Weights of a small masked image model.
Model: 22.3M parameters, 24-pixel images, encoder arch vit, encoder norm layernorm, encoder activation star_relu, encoder patch size [4, 4], encoder layers 12, encoder width 384, decoder width 192, decoder layers 2.
Rows from block 3 of the encoder of a small masked image model, named by matrix and row number. Rows with one number belong to one neuron. Each number is 128 + 32 x the weight over its row's rms, rounded and kept within 0 to 255. All counts start at 0. Numbers have three digits each. After the name is the row's rms in percent of the matrix's.
After each neuron's rows are labels from the 100 images, of 14848, where the neuron reaches its highest value: "strongest on" is what is common among them. Only what is clearly more common there than usual is listed. The data: aerial photos of the United States (SatlasPretrain). In brackets: how many of the 100.
# fc1: MLP up (encoder.blocks.3.mlp.fc1.weight, 1536x384), inputs 240-287
# fc2: MLP down (encoder.blocks.3.mlp.fc2.weight, 384x1536, transposed), outputs 240-287

fc1.586 156:143164120123167120142083076164126161116156123090146149148139116146123146098149121149134134060128082168134175099170064165075122062111115071112112
fc2.586 137:138134095137160182179093143056162092097160081158177174123120189159190140138161061133117121181056061171137147145044181184144080168157105130151146
strongest on: building (93)

fc1.24 038:094170119057129120098152082151192148114150152099098169159154103171069120150062181146164123139132151106179122125113150146142092084131096092120106
fc2.24 037:164078150189137104150122197082027151172139123122181140147113144063171178126193092102098132105172143165077135165108057097096181162108148111141154
strongest on: building (88)

fc1.592 145:162091146101119121098114148099116137116175136158099108147120156106122110198065128136139107173136157140139092160142125197099121086214138096144137
fc2.592 150:147107115101175136194140133138124102138179108123116120104111167096119154077083077150093113122171010141155139162063106124161108119103156179129101
strongest on: building (97)

fc1.23 092:115103095147152080062150117144149152118129120121115112170147150100097108134126168100146114128173164134106186110153143133136168131118150136145125
fc2.23 097:149132124098129148174090093128141149148136143119085131124111167144152156145012080103103118147096116107055098080098152155125088109144109127087144
strongest on: building (81)

fc1.112 153:096136044154128099072096178107157140135139085143093167127103098113143184095139133154103187133111139087136183165120150108146164184088140146123141
fc2.112 160:129149180118202074085154124074065150119128120099143102100116101069147150127139110107135050156105113149137075098090120200100133127107136111169151
strongest on: building (67)

fc1.510 088:138113165197184111183159146159098103125161119124126108137086143144159078057160144113137109169106155115132091086136162112114110104103126130165146
fc2.510 105:138161143179113147071063108112111120162094088125115146107148095121097151128151080149138190154187092164145141125109178109124146133128148179142165
strongest on: crop field (25)

fc1.335 106:062138101195114101146118117157089175155116152113103119083127180128112187099129178114088144134131139164174174170186140117127182098096066120115081
fc2.335 105:151164104080108097121138172095104109151129115194108165145105143145134124175127171092124087085192087120116100158099123158138148177141200113147074
strongest on: building (89)

fc1.101 033:144077120073109139119097103146160100088111055149117129125080173120122083174109193109138120168154115103105133095183152155122098100094142117113128
fc2.101 025:126095111107057096076109091127112136175167110101148149153152144043053148143140052026076099134167143132130048127108113129091103056168140141097122
strongest on: crop field (25)

fc1.162 070:158097053116146109130123158154199165132145122089173090105168088116127148137160163164147131105169118107110127148063140160121121084181089129115095
fc2.162 078:059130094137115108188163097047096091174149172132109099140072122087165090158128098072143125135156188097112146095092115098151133108097109190112134
strongest on: building (74)

fc1.473 164:118149117154157139136074107147118127128115190126105178166148169070128152113207115152143117038124096043108146102121171155146152122159162114094183
fc2.473 150:118100145136071076129123126139138146145161128161150172119097119095155130099073123096137125184105165187164140107114071191126139137145169134136150
strongest on: building (95)