config = dict(
    train_examples=203450,
    image_size=24,
    horizontal_flip=True,
    encoder_mlp_ratio=4,
    encoder_head_dim=64,
    encoder_fused_qkv=True,
    encoder_inner_norm=False,
    encoder_width=384,
    optimizer='muon',
    nesterov=True,
    steps=12900,
)
Rows from block 2 of the encoder of a small masked image model, named by matrix and row number. Rows with one number belong to one neuron. Each number is 128 + 24 x the weight over its row's rms, rounded and kept within 0 to 255. All counts start at 0.
After each neuron's rows are labels from the 100 images, of 14848, where the neuron reaches its highest value: "peak on" is the class under the peak. Only what is clearly more common there than usual is listed. The data: aerial photos of the United States (SatlasPretrain). In brackets: how many of the 100.
# fc1: MLP up (encoder.blocks.2.mlp.fc1.weight, 1536x384), inputs 288-383
# fc2: MLP down (encoder.blocks.2.mlp.fc2.weight, 384x1536, transposed), outputs 288-383

fc1.142 [166 119 116  87 135 144 111 143 105 116 141 148 110  77 148 158 163 142 131 181 142 140 141 130 131  93  91 122 125 155 109  76 122 148 136 150 110 155 123 133 103 127 133 141 116  89 130 124 124 171  95 167  91  97 151 118 149 125 153 135 171 147 134  96 159 147 134  92 124 100  73 175 116 123  98 133 159 128 131 123 152 110 148 114 119  86  96  62 124 141 114 147  73 119 128 136]
fc2.142 [131 132 115 115 114 137 171 121 135 137 123  82 151 119 108 140 117 147 110  86  96 151 146 145 113  88  94 129 151 174 146 169 108 103 125 103 120 125 127 103  72 151 142 113 128 135 129 153  98  94 116 143 130 134 160 146 139 117 135 165 104  91 135 125 135 139 109 166 118 119  78 170 165 121  96 110 113 138 126 129 131  72 140 140 106 104 139 193 115 127 117 149 146  68 145  99]
peak on: building (33)

fc1.47 [128 132 100 144 101 159 109 129 130 129 106 149 155 133 123 129 130 122 104  89 128 140 131 151 171 123 127 150 118  97 144 143 142 138 133 142 113 109 113 138 154 130 171  98 118 163 134 149  88 151 132 134 111 137 100 139 120 124 130 108 151 120 152 145  78 106 140  94 144 112 119 103 141  97 130 159 152  95 133 139 145 119 127 149  84 102 140 140 118 160 115 134  94 144 132  92]
fc2.47 [179 126 106 109 160 140 106 137 119  90 145 124 123 106  97 137 121 114 157 102 134 106 137 108 124 153 126 105  91 121 124 122  83 138 154 138 143 133 126 131 137 117 120 133 136 161 130 169 117 135 141 145 140 170 107 110  91 175 132 105  85 137 150 123 175 117 132 152 156 149  78 133 111 127 150 128 104 102 127 130 140 122 147 112 112 102 146 101  84 179 101 173 119  75 143 152]
peak on: building (59)

fc1.30 [155 121 111 120 155 127  82 139 107 138 113 127 126 134 178 162 124 156 119 128 117 162 125 112 127  77 101  99 120 133 146 107 142 165 186 135 133 144 104 125 161 137 115 102 157 147 141 110 152 114 143 147 149 130 130 104 122 140 108  75 136 116 107 133 135 138 125  79 160 106 110 111 136 138  99 119 129 122  80 102 134  92 102 117 122 142 174 118 103 116 135 180 128 140 130 136]
fc2.30 [125 175 124 130 140 136 151 118 184 114 147 192  94 105  95 123 167 118 113 130 102 141 119 138 114 146 150 155 170 136 119 118 158 168 108 139 160 117 133 174 133 132 128 120 115 134 125 136 117 123 160 137 103 151  95 177 173 135 133 148 136 149 135 111  85 150 101 138 140  90 129 133 131 109  99 107 166 157 135  97 130  93 118 110 105 120  71  98 142 115 160 111 124 116 120 114]
peak on: building (25)

fc1.79 [131 150 121 109 162 118 113 144 138 134 133 148 103 128 176 143 161 114 106 123 124 174 145 143 115 151  95 153 172 172 112 136 148 171 142 102 117 125 118 126  91 125 118 137 116 145  91 140  92 101 156 110 119 144 114 124 102 154 101 167 142 130 107 165 110 164  57 108  92 116 151 134 113 113 150 121  96 167 152 105  94 157 131  89 121 144 134 131 145 157 114 134 108 125 146 132]
fc2.79 [112 142 134 139 138 111 116 138 156 129 114 123 115 138 144 140 131 137 118 129 115 103 105 137  39 112 111 110 116 175 139 100 129 101 151 100 143  98  91 146 121 118 135 164 105 138 129 131 110 124 114 153 154 134 149  97 124  91 124 153 122 142 167 162  97 113 129 138 145 132 101 116 156 135  63 169 117 134 117 155 120  97 124 137 145 123 128  96 115 107 102 143 142 129 136 116]
peak on: crop field (25)

fc1.87 [147 115 126 132 124 139 131 113 130 123 145 120 121 141 143 136  79 102 165 152  87  85  94 156 107 117 118 149 198 138 145 150 161 114 130 162  98 163 131 118  99 119 139 117  95 126 161 142 132 125 132 149 175  95 136  95 135 100 138  93  75 101 115 106  88 138 160 131  88 137 118 110 132 142 135 104 171 140 148 115 162 120 123 151  75 157 146  92 160 128  90 107 133 161 122  93]
fc2.87 [127 144  96 134 128 105 142 133 103 149  84 180 115 150 114 142 128 111 132  95 123  95 155 145  84 132 131 159 138 121 126 159  99 163 125 128 117 137 176 140 128 129 120 142 152 116  72  90  87 152 134 149 114 147 138 141 158  93 134 129 115 139 115 151  98 126 121 139 134 141 139 152 150 113 109 164 153 109 137 139 130 122 140 119 136 135 101 127 117 102 169 162 143 145  97 139]
peak on: building (34)

fc1.340 [159 117 124 142 117 125 149 121 151 121 123 102 120 105 118 130 142 128 146 141 117 139 165 129 116 141 146  95 113 115  69 133 183 116 138  70 149 133 139 109 135 169 138 158 122 146 139 127 139 132 110 155 152 136  93 123 145 150 110 153 137 124 176  79 159 117 131 130 147 143 112 114 125 165 134  89 114 155 155 104 126 112 138 161 162  92 143 116 152  69 149  63 137 161 124 166]
fc2.340 [118 100 127 138 127 202 126 110 120 121 134 122 129 146 138 155  87 143 124 111 117 169 103 102  61  83  93 152 115 108 120 103 136 141 110 148 109 147 100 122 141 103  92 133 131 162 142 103 134 132 134 122 119 115 143 135 155 158 165 124 101 118 141 171 151 152 143 163 142 120 148 129 104 173 102 136 137 109 174 119 140 128 106 112  94 106 107 108 129 104 136 143  88  98 154 129]
peak on: crop field (51)

fc1.122 [132 134 110 143 106  93 142 158 135 114 100 151 133 109 104 156 132 101 130 151  79 142 143 177 121 130 174 138 109  95 145 148 151 123 147 158 149 168 113 147 108 115 103 163 124 134 106 142 129 174  96 156  91  96 136 122 111 114 144 118 153 145 139 147 115 108 123 120 149 168 150  87 122 119 117 133 111 117 162 146 106 107 116 136 153 127 150 150 124 142 131 115 164 128 156 128]
fc2.122 [129 106 136 133 106 145  95 111 110 112 123 144 125 126 126 113 129 150 144 115 125 142 126 129  94 102 106  94 124 129 153 142  94 116 113  95 105 127 142 127  96 124 153 141  91 145 124 162 136 147 127 139 107 130 121 132 113 139 139 119  90 163 153 108 103 114 122 139  92 116 147 164 161 155 128 140 103 155 114 166 162 118 100 126  68 122  69 118  93  87 103 130 125 144 123 134]
peak on: crop field (31)