{"loss": "mse", "encoder_activation": "star_relu", "encoder_mlp_ratio": 4, "encoder_layer_scale_init": 0.1, "encoder_width": 384, "muon_scale": "match_rms_adamw", "orthogonalizer": "newton_schulz_5", "epochs": 24.3}
Rows from block 3 of the encoder of a small masked image model, named by matrix and row number. Rows with one number belong to one neuron. Each number is 500 + 50 x the weight over its row's rms, rounded and kept within 0 to 999. All counts start at 0. Numbers have three digits each.
After each neuron's rows are labels from the 100 images, of 14848, where the neuron reaches its highest value: "strongest on" is what is common among them; "peak on" is the class under the peak. Only what is clearly more common there than usual is listed. The data: aerial photos of the United States (SatlasPretrain).
# fc1: MLP up (encoder.blocks.3.mlp.fc1.weight, 1536x384), inputs 48-95
# fc2: MLP down (encoder.blocks.3.mlp.fc2.weight, 384x1536, transposed), outputs 48-95

fc1.708:612507454441462530535536489486543449481514525476556600521483523457437558444516506521571488539456532443545481513441513458498509536561488514496443
fc2.708:545532544502593580529615485474572568496418535467516460465551459521563527488471520466497502453440485471497449561526618564440497573503544537436438
strongest on: crop field
peak on: crop field

fc1.365:498434548503535491483467587608527491510460476464542486495468513570555523572440505467510454517419505442546513490570461405439461503531430465517426
fc2.365:559561474515510432512478478494489509486463533508438400432585574444370521432534499498500473454386449528493422532495504583537501515435509578497589
strongest on: building
peak on: building

fc1.65:510414492523535537474551475496570444533481501420562574510543448521395491495419529409540539466459620423494517552461526473539555465484562518454539
fc2.65:466507543399460537338549546422472549529560441571412466597469475486489480551497492528452519567486430522535444449531504553481451562560560485509489
strongest on: building
peak on: building

fc1.615:618484413528485535493483486561439544576600613513565543525478529502450561560531425515544521427453539456439550524485493479519489571529522588429492
fc2.615:576537423499540481418529439582602471501511490534525523498494573477523499523442517530525517503508525472401438499465425482467450568348463441400528
strongest on: crop field
peak on: crop field

fc1.281:407509448435488536503415489457468553515465479542477484535565430522602495456585446521479622449461447464439468489496437504533483481515548521464482
fc2.281:498611523539521515378533506563513536481467500511472491476412560448422500494444477566525479500388582563498577478462461498476499588566564418472526
strongest on: crop field
peak on: crop field

fc1.136:465448493442504523569458591474511408516476482530555452468510539487552536504512460473466538500502551493516522482563422472482449515521544484446452
fc2.136:399550467477548452479490506480513550501503521578483571526463498482511504437548506538513404385569505547469516578431533436489555498458536571512452
strongest on: crop field
peak on: crop field

fc1.193:496486449395481475450471570553568580480500485535517474414535488528499503507460478430410509443418537454546499490524535510539483493577517482457440
fc2.193:543529449529513486546478425483532537487529484478493532481513533451541495550515502542465471541403500515501467544499517488475572564482530530427621
strongest on: crop field
peak on: crop field

fc1.44:523561558480548538478516382466437510538507517525480466464527575557368540648575468433473551411461557516471435517537497547456519510516568450555439
fc2.44:524578520609505426456453505477549494477485510524529514542416445443516499556355524504449434603487513437499518455523468297605528538506461466447640
strongest on: building
peak on: building

fc1.72:558508520502546516434543582478580462505519457418461588445461361428516516513478542540507517491530468535581504550530427509464540547536505540494487
fc2.72:466488533573517549496525538543487561508475475611498421440436531503509379506483532452503447414499567593475486506507552433543434488569434479472458
strongest on: building
peak on: building

fc1.217:471474463610465497504540504525515492484548475518464482471521620367561580514491445412456555466458557427418502563492457519511553459558473430485440
fc2.217:519549476465431499466463510509441440511617514472596579423558461505408524573416530547515546419521436462464542431551467584544501518508408535482635
strongest on: crop field
peak on: crop field

fc1.390:485482511475526438509504492434547428495459518485473530528504551631498473536469621546516604524565587499511391485497389560630382392476488448456476
fc2.390:520521506547562551530462398561463587550493526409436515478601552417519444415467387479377554469490465611460473494472620506391530542467531471551532
strongest on: building
peak on: building

fc1.263:428464584531475461539525558432565501503536481527501481498541457480546528473449531482544496504560522493507475558461521554467542546555462531536545
fc2.263:507494563594489453476527502442454509517518510537527549490567513551404512428506578547509562530543439408527440546561382553505429502460501557554424
strongest on: building
peak on: building

fc1.482:476522482399477442476459433509603483497396485486544590471537429486546468543474494587499457522622446518516453457446464454434534495398552576457460
fc2.482:507509423439524486518473422477442589511622497453597478492499532492455457500504489527498614432547488448466500573544576544540501573545555573478445
strongest on: building
peak on: building

fc1.301:586460427531487480607446430527586426578496516467493470418542544440511496468519446475467531406467504509462483485587501414459520430587531534481405
fc2.301:476570456463564508466490503560510501483532459506577534500466506456488546481438493481522532442524611460440462502478491584503450579360483463447603
strongest on: crop field
peak on: crop field

fc1.531:472543454560430509479522505513538505468466472486525512558493512502591565460551425545438473504552491575548570495487483459538400541524509421535465
fc2.531:488523550466465492583439467581503499521429538457484521493461457531548510495550495439485542552508603457504338546518505576441552425487526577543483
strongest on: building
peak on: building

fc1.731:435561439484447531530504507495540499573479507455507472496505538525541574519412424469438495473516482525535509498477462468504489532584482476521524
fc2.731:491550457442405376486423536524389512539453523567546515511521458427428482520406531551448612596551552539443495526547520579518550526448471473566567
strongest on: crop field
peak on: crop field

fc1.140:616515467552496506472538478500459480615571622508563494439488554446487549439542489493506527441486560496442517490482540457483496519526536562451469
fc2.140:466527405464601504457491511564520513512553498522578524504461499482510533478472468480503522427523504544468451563493473516471463527367475466438525
strongest on: crop field
peak on: crop field

fc1.319:474514530513474416547412542535438487551625530467477545496475441523457460474427532453507536573505520575499587537485451462553435509440415536562498
fc2.319:494536526489579564420528475516481569504506491603487468543591485493543499513597475409421553457540558391491513513600515452413552524540671482465480
strongest on: building
peak on: building

fc1.478:489500463438550494550564527515518480578525520543496470480516615416503529411499499461459527410528506472500466571444554490498474533491480475450554
fc2.478:510440410445480449496475528570437492529442498542558542443405470574512514487528463501534530441554454566430467586518457575419485503476590477490496
strongest on: crop field
peak on: crop field

fc1.83:486525552513533569443491617533552406466456523486488600452524526486428471526505510476456557384541544530514442431631475425453444556393610545497537
fc2.83:513448522497503535478459474548486556571505494353544444492508574423511486472512506476463518657601428448533459489518610616465500423554572524474450
strongest on: building
peak on: building

fc1.222:512517443454528481584493536485458534556482468485453527460576587505490568539552477496529569416473590540455528529465445515502547513480487558511529
fc2.222:526513441575410413507495496537530528567555485493587463399459453449514482478606525442455556545495549568409519554515425468491534411593557570542492
strongest on: crop field
peak on: crop field

fc1.1:497566575518425533505558506534490512532460548432583434461482478514555481587508515503548529478539440487430498447524425534558604430492472557447461
fc2.1:577426500633493472545466450592494486518444500580403472414644478495420472485452456466547511465506571378569571535553546557466521450463467513498561
strongest on: building
peak on: building

fc1.49:576508452523422478469531512468534512537499573457524538496503535484519448464503493536592517534501405511488520542492548463457466466511498469568442
fc2.49:552539555503512514427513541499546549560402501506567589601508481509497542438523463504464478437523504448492463530484612582469460541479515471499443
strongest on: crop field
peak on: crop field

fc1.587:513604548538570517521555533458442485483469498403479576512448521481488484598566464432438503510463440523521487474491433506525465468507512464461475
fc2.587:530501493478465450453518553477540550491402502510522491514589557465508497408502491521507562520536520354444471608538428516494445512439526471506452
strongest on: building
peak on: building