config.yaml
encoder_arch: "vit"
loss: "mse"
encoder_norm_position: "pre"
encoder_head_dim: 64
encoder_fused_qkv: true
encoder_parallel_block: false
encoder_patch_size: [4, 4]
Rows from block 5 of the encoder of a small masked image model, named by matrix and row number. Rows with one number belong to one neuron. Each number is 128 + 32 x the weight over its row's rms, rounded and kept within 0 to 255. All counts start at 0. Numbers have three digits each.
After each neuron's rows are labels from the 100 images, of 14848, where the neuron reaches its highest value: "lies over" is the class under the peak. Only what is clearly more common there than usual is listed. The data: aerial photos of the United States (SatlasPretrain).
# fc1: MLP up (encoder.blocks.5.mlp.fc1.weight, 1536x384), inputs 256-383
# fc2: MLP down (encoder.blocks.5.mlp.fc2.weight, 384x1536, transposed), outputs 256-383

fc1.765:094150134159090118099093126099140103102118110144122132128164106132210161094130138138152131162108067058144101162133063069121140167141147187147149135178168100160146164049140127117098136193145187105155187146168124115121132098086144118125147174123116040184092165112078086117156121118137098103152175074196061135109115167137095144176133115162168161114119166085130116089116197152145030135139
fc2.765:126116129075185111174160116115182116104102101108123125174123090119129132125045143125144145114168115125140188125111157142142089109125122152114122166115107202140128167120054102140145144147163125106093064129144110113132210191138094169171103141166176185122162099093157140140124183185131082131084114167173149149093213095087110134025133109185181153055120110149137043109110148136136103116113
lies over: building

fc1.746:172116151114135148095126114179187142146130123141131153128108124135111131104092132144133162145186146148119164062127161125078088123151114127122133074053118092134160127123098132086120128147126111107116135207118088120177084097135166131165154111185068110143098123178062150093111140131152182108122120139112117105171154146169103145121135150133109183140107129152154090114193084091155152102153
fc2.746:086185083178083155146130121091109093100120164212102108149189111092138100160197088110100147122119104107126121163119140165096115148096200085174101121142114157116165058227134136068123076129162127154093106109106135150090157084156086134133104115089209164113134118095167120138120123184106154105112164101195089143068142114077124161155123059142145102115094164147170094142139149118120151129108
lies over: crop field

fc1.592:082103127108158114156091134117214108166160157145114052174135079150161118140127089122150135127075148113128132195138150082148134149159115186132130088128174171125116122078124128129147087148114145140084092191148152189176118166099107108103180114145097145153156131086071150108097129158163128074155100074169201184111178120081139134110114130135155103120105145118089119168098117095136157199145
fc2.592:137133056121115159096118155107144097140145167125133118189106177099102137094146164080156139132142143161117130131193131130163188155177146115123167126115052133132056123097154070104147135109129148143141076102150134143164153117107067159109177132106129145026184176111144127133139141104159091157134086136182095128111165197111040167124066155170116130158140120129130065180114141147128087109126
lies over: crop field

fc1.758:077116160125162215098125113199106150157111124113145128152142097064106108066070156137119174143151125059108096203085141129152144094120135163121171143085160135099174096040082080161170105161163084167086124086089163119102120150140118110092154128097189104159175147155142127169146194129082126126110146150161137119140113067180108147188140112087115156126120093084194109132121191138100097108115
fc2.758:080142101108186126138125137119128137118112095183121118090126166172116138159162040195147067069085143140123111079071107082103130130119090111149160130136093071127084108205106125141138211122071170106064108155168113149107146131127195137111093091138127120079188125101098108160082136150140141088139149129095146118086122180079121114102172112190129116168174143167166140074118097120121086105127
lies over: building

fc1.675:149162178135109106098145164119112126184111115120132103166101190148139147124123111182141037140085141133137168150137164124096163212122136186138176133073110157094096049207144102115134077119131167076099100101140142153118100104106107069204131124113146095181135193124127104164142200130084131119118081144125168137162152111124111156137090133157106071157156129127184166169102092097199072126183
fc2.675:127065097170121124128124092091133154092176112125139102047136103122142157118048161123180111141129126168073104099168106140136103089087119116135160138123124126134153130102076092084060183149053179157105104177126135127130143186072154086108084101098150139123105076086139108212148118139150125143170161100137128152072108150109114092083108152147146110068126154120103103155109123140134158182165
lies over: building

fc1.25:178150126116067126165163067147106137131115131158140136067150103145114182149126121193094155143121145179148099097125188146152058119117093151181102106130119124109173167128149121104149099111165106152123099157101168164125141113143165141117137179130169128055133144123170102127154207165121134167113095144181105125160116187073141121145133140137193160146144073110191151114104113103089123125159
fc2.25:132120078186092083107134128119107106129144126129147144136077187157144117088137088150142123172119177120127159092202136091107095198138108126145109118166114095139100150175125171122118100158174169132082119099149125143132071086151126137128137115120042168160060087152065126068105164169144143134119103077135138141092124093119100157168066100170120189147069136122197150199118080123130215146107
lies over: crop field

fc1.177:137156165129109145146139066128177126111140110138088087121110147117060096145114170170116205150138142105122133095130144152081122063114116128133137156112096108158180170176112119124148157122152150082159087155111098145217131140135124124141109150079119114155110070090137089137115177193131094176121120067123082075116090086117091145129036087149130061130129103103168105163121172192089086120099
fc2.177:129143102172125129140120148094147104122137177106154133136081108137124101112142069173180197165053163112124121107233128099148129188145082151118111134155107120165126125223123125128125154099126123147118095114091123117130130120106109101101195126032108170087114091173090150061128136140167073124125116141110130102064132089112149065184105087095139113105164161120130131106145074122122201151139
lies over: crop field

fc1.104:178137132097148144140141140116182103109107052123132166173141103168074105124083141085141168222134201121092091141072076173165110153136167136123111164088113108158120149147149100150097120186131134083099143166112061092124162143112135105181139108138123114093202132097128136162114112071128071117121140108095083160122141159056065104083103132139094087110073127145089179081087116149144056144172
fc2.104:057112134135127142132177066114107101131125108118109154155165128075112097077106168106131156081156106167118112153111121061105160110096141136175181091106136121108134157100088115115143176123047171134185120111144142115195129126108156101118125143072084177126094076094163127147083141152157188100098128074139093135118157135096160069154155102148136121148127119125121078156098121117136110120126
lies over: crop field

fc1.682:132145100123062175140174158121161140095157075136105176141103144099158114122150070081152128086155122150104132128165131134112138084108105137091053178168152048142109069099180146171157132107090108082197084124105154125175140135172155168111150127117105118155134148131135087102157111061104132054138065111132137120162142122119076143125107133112113180077083129186157088137187159117125140115111
fc2.682:147110173110117103119068106120195116136166211103138147128166073135134107089074106142166143095117180164079125104139119103031042116039117101089193090186102203072152177166102159109111080131169139098078188117141144110143180117126174142139126151160127132149099094130151156175085156223126106116149090155122121135134103159160118169116143181149110115171160186103159154169149064127127085112129
lies over: building

fc1.24:181115137120142116154186136052111135163127136124097144136156091151148131093157168109113219149103095129163135137137103145149084132137097096146112141036092113125077172129146115155094112109137123068111163162114126157131112141160153128149072148066141168148138150098123095107141146201046128220129169123096092111162196120081145093148151154115191124083120135098105158129129157124144093129146
fc2.24:034127111096105131155123086140132131128119106134107154049159174095138145146089153132169147132129139178111129108105124115063125178115141121130153110139150170136158083138070083096134100112087106117076123119136107133196108145149105122118132160122068137138145164183109156191083158100162150126124149107111141184128104112114048127074059123140118110159152157156133118174129109121134116157157
lies over: crop field