A small masked image model, trained from scratch: 24-pixel images.
Rows from block 3 of the encoder of a small masked image model, named by matrix and row number. Rows with one number belong to one neuron. Each number is 50 + 12 x the weight over its row's rms, rounded and kept within 0 to 99. All counts start at 0. After the name is the row's rms in percent of the matrix's.
After each neuron's rows are labels from the 100 images, of 14848, where the neuron reaches its highest value: "colour at peak" is the nearest of a few named colours to the mean colour under the peak. Only what is clearly more common there than usual is listed. The data: aerial photos of the United States (SatlasPretrain).
# fc1: MLP up (encoder.blocks.3.mlp.fc1.weight, 1536x384), inputs 192-239
# fc2: MLP down (encoder.blocks.3.mlp.fc2.weight, 384x1536, transposed), outputs 192-239

fc1.501 062:58 49 50 31 68 39 52 57 72 56 37 52 58 25 36 49 34 44 54 47 55 48 61 60 52 40 70 55 55 37 53 52 46 44 55 40 36 37 22 54 67 43 65 67 66 49 33 43
fc2.501 066:64 45 39 46 49 66 40 52 32 47 63 35 44 46 62 71 40 54 49 48 63 46 53 51 49 67 35 59 53 56 49 48 50 49 43 45 63 47 68 50 55 53 55 43 45 68 49 52
colour at peak: pink

fc1.397 027:80 56 31 32 74 36 43 62 70 38 68 40 56 51 43 63 65 58 51 35 60 48 44 27 59 50 44 70 52 72 57 55 46 66 66 65 55 61 70 48 25 46 56 74 67 51 49 68
fc2.397 024:56 49 63 55 53 47 45 60 43 60 59 46 52 51 50 29 58 75 63 53 38 59 67 40 53 47 37 39 26 52 68 58 64 58 28 50 37 51 80 35 81 52 54 70 60 55 51 52
colour at peak: pink

fc1.568 084:68 61 45 49 48 58 49 55 39 63 70 52 40 61 69 68 48 42 60 48 34 36 59 50 56 30 55 33 27 46 44 55 23 56 64 39 36 40 62 74 49 43 73 39 47 54 38 40
fc2.568 090:33 42 58 46 43 62 46 52 46 35 55 66 57 57 44 60 76 54 55 32 63 59 55 54 19 57 54 33 48 69 42 45 86 59 58 66 50 50 44 41 22 54 54 62 47 45 52 54
colour at peak: grey

fc1.151 098:57 33 57 54 37 49 43 64 49 39 49 54 45 31 64 56 76 63 60 45 50 52 49 50 55 62 47 58 56 41 67 19 44 50 48 47 41 45 52 39 56 50 49 48 54 47 36 55
fc2.151 093:38 34 63 38 39 50 52 46 64 39 46 57 69 53 53 29 45 68 44 55 31 54 58 50 72 55 36 41 70 65 67 59 33 38 57 52 36 46 32 22 52 60 49 56 48 50 28 38
colour at peak: black

fc1.482 085:53 57 67 62 52 62 61 55 47 46 65 67 43 60 26 18 51 43 43 51 61 50 51 56 66 63 70 51 46 47 38 55 62 43 34 63 64 55 52 47 80 52 58 85 46 48 60 54
fc2.482 094:57 36 58 49 50 64 46 32 41 50 51 52 32 49 78 35 73 38 70 46 56 49 53 62 43 48 52 37 36 56 45 67 68 53 61 45 65 50 49 63 35 52 72 55 50 48 25 54
colour at peak: grey

fc1.472 094:58 59 40 48 65 38 53 67 53 78 43 45 56 48 63 56 42 67 69 19 37 48 48 33 26 60 59 57 62 34 70 53 51 56 37 61 35 42 46 52 47 32 64 51 48 53 41 37
fc2.472 097:80 46 45 41 48 75 47 46 60 12 60 67 55 38 49 42 47 53 65 61 56 50 50 65 51 40 36 62 55 45 39 59 64 55 75 39 46 43 41 54 51 66 58 60 66 43 52 54
colour at peak: pink

fc1.49 046:44 26 43 43 33 45 55 71 43 55 81 48 63 48 51 55 58 56 62 68 68 69 12 55 47 51 48 52 69 52 31 45 49 50 43 61 52 49 48 46 56 47 36 56 38 69 55 42
fc2.49 038:60 48 46 39 42 53 54 42 72 59 39 57 35 53 54 33 46 64 43 52 60 35 71 44 45 48 52 34 44 56 42 53 20 51 59 27 54 52 50 34 69 65 57 68 44 50 39 44
colour at peak: black

fc1.182 159:64 47 50 65 57 54 69 43 41 44 36 42 49 62 50 56 59 50 28 60 43 46 57 50 46 49 43 54 41 50 45 51 29 79 50 53 72 61 52 44 42 57 45 54 35 34 38 41
fc2.182 166:49 58 64 42 49 29 48 42 41 48 55 58 51 47 79 58 54 54 40 38 33 56 54 39 37 69 36 52 58 46 44 50 44 58 82 61 33 44 50 53 59 45 46 48 68 53 36 36
colour at peak: brown

fc1.615 039:39 23 47 36 38 46 43 49 23 22 46 37 65 39 54 28 53 56 59 66 52 55 43 45 31 43 33 70 78 35 50 56 58 38 67 43 51 42 47 61 61 55 56 39 50 40 40 49
fc2.615 039:62 54 66 54 38 51 58 62 57 62 61 32 53 51 71 40 51 53 37 59 55 46 54 45 44 54 43 42 34 54 50 59 49 43 32 49 78 57 57 76 49 35 45 53 23 58 45 58
colour at peak: black

fc1.513 077:71 49 55 45 56 54 57 40 67 48 45 54 61 46 42 54 48 37 43 53 32 29 61 52 60 38 40 59 46 59 39 62 50 39 51 67 48 63 40 75 64 65 59 39 48 43 63 47
fc2.513 084:44 53 43 47 50 43 48 54 35 46 60 61 55 47 65 38 51 36 50 51 68 50 41 47 25 43 50 49 39 31 60 60 55 59 38 47 25 59 32 37 44 53 79 67 43 49 57 59
colour at peak: green

fc1.377 065:44 57 52 42 61 32 67 61 91 37 64 48 57 38 43 56 54 55 41 34 53 40 64 38 44 59 51 54 54 50 42 60 53 62 50 47 56 42 65 47 61 63 48 54 57 48 40 49
fc2.377 057:40 67 52 53 55 56 43 54 46 68 34 57 28 49 36 46 45 40 40 54 62 47 80 46 37 49 59 39 62 46 40 62 57 42 62 51 35 41 55 68 40 58 42 58 45 40 43 37
colour at peak: pink; white

fc1.4 072:45 47 64 44 45 37 67 53 33 36 36 52 38 48 48 59 65 54 68 54 38 44 48 53 56 43 22 47 68 49 44 38 31 56 76 54 55 76 63 71 79 53 60 59 53 65 47 46
fc2.4 074:20 49 60 69 39 40 36 58 32 58 48 32 60 52 29 54 42 37 52 52 12 66 74 42 44 41 61 47 41 42 49 55 63 47 49 54 36 55 58 39 58 44 40 45 50 56 52 75
colour at peak: brown

fc1.246 153:80 28 44 46 55 24 45 64 52 51 39 48 47 27 48 61 49 45 43 66 58 71 37 41 50 40 27 42 32 48 34 52 47 47 55 34 56 25 44 57 24 49 47 26 38 51 26 37
fc2.246 137:60 50 39 57 43 61 59 59 32 56 55 48 56 36 38 51 62 47 54 27 56 56 59 56 38 25 48 53 49 42 43 48 68 55 52 48 55 48 53 40 30 55 59 35 31 52 42 41
colour at peak: pink

fc1.386 058:51 44 77 29 63 46 42 55 44 60 57 52 60 42 46 37 65 48 42 54 38 40 62 47 44 68 54 55 64 61 39 38 45 55 49 33 69 64 60 55 40 43 44 43 50 72 63 71
fc2.386 062:34 40 31 44 49 75 42 63 50 41 56 49 66 59 41 41 36 37 47 50 52 62 40 62 48 38 48 66 54 43 58 48 48 28 42 54 27 51 80 64 56 78 32 67 65 51 27 52
colour at peak: grey

fc1.340 032:43 34 32 56 86 52 70 48 38 58 40 40 68 71 51 60 43 40 39 57 34 48 51 56 70 49 38 58 64 55 52 36 50 53 39 58 53 41 55 58 64 68 42 52 84 66 60 71
fc2.340 032:45 57 53 40 34 55 51 50 60 34 42 62 45 69 64 39 48 35 50 44 73 64 40 52 50 44 64 50 41 49 29 72 64 57 62 38 28 45 50 40 42 54 36 44 18 50 41 34
colour at peak: brown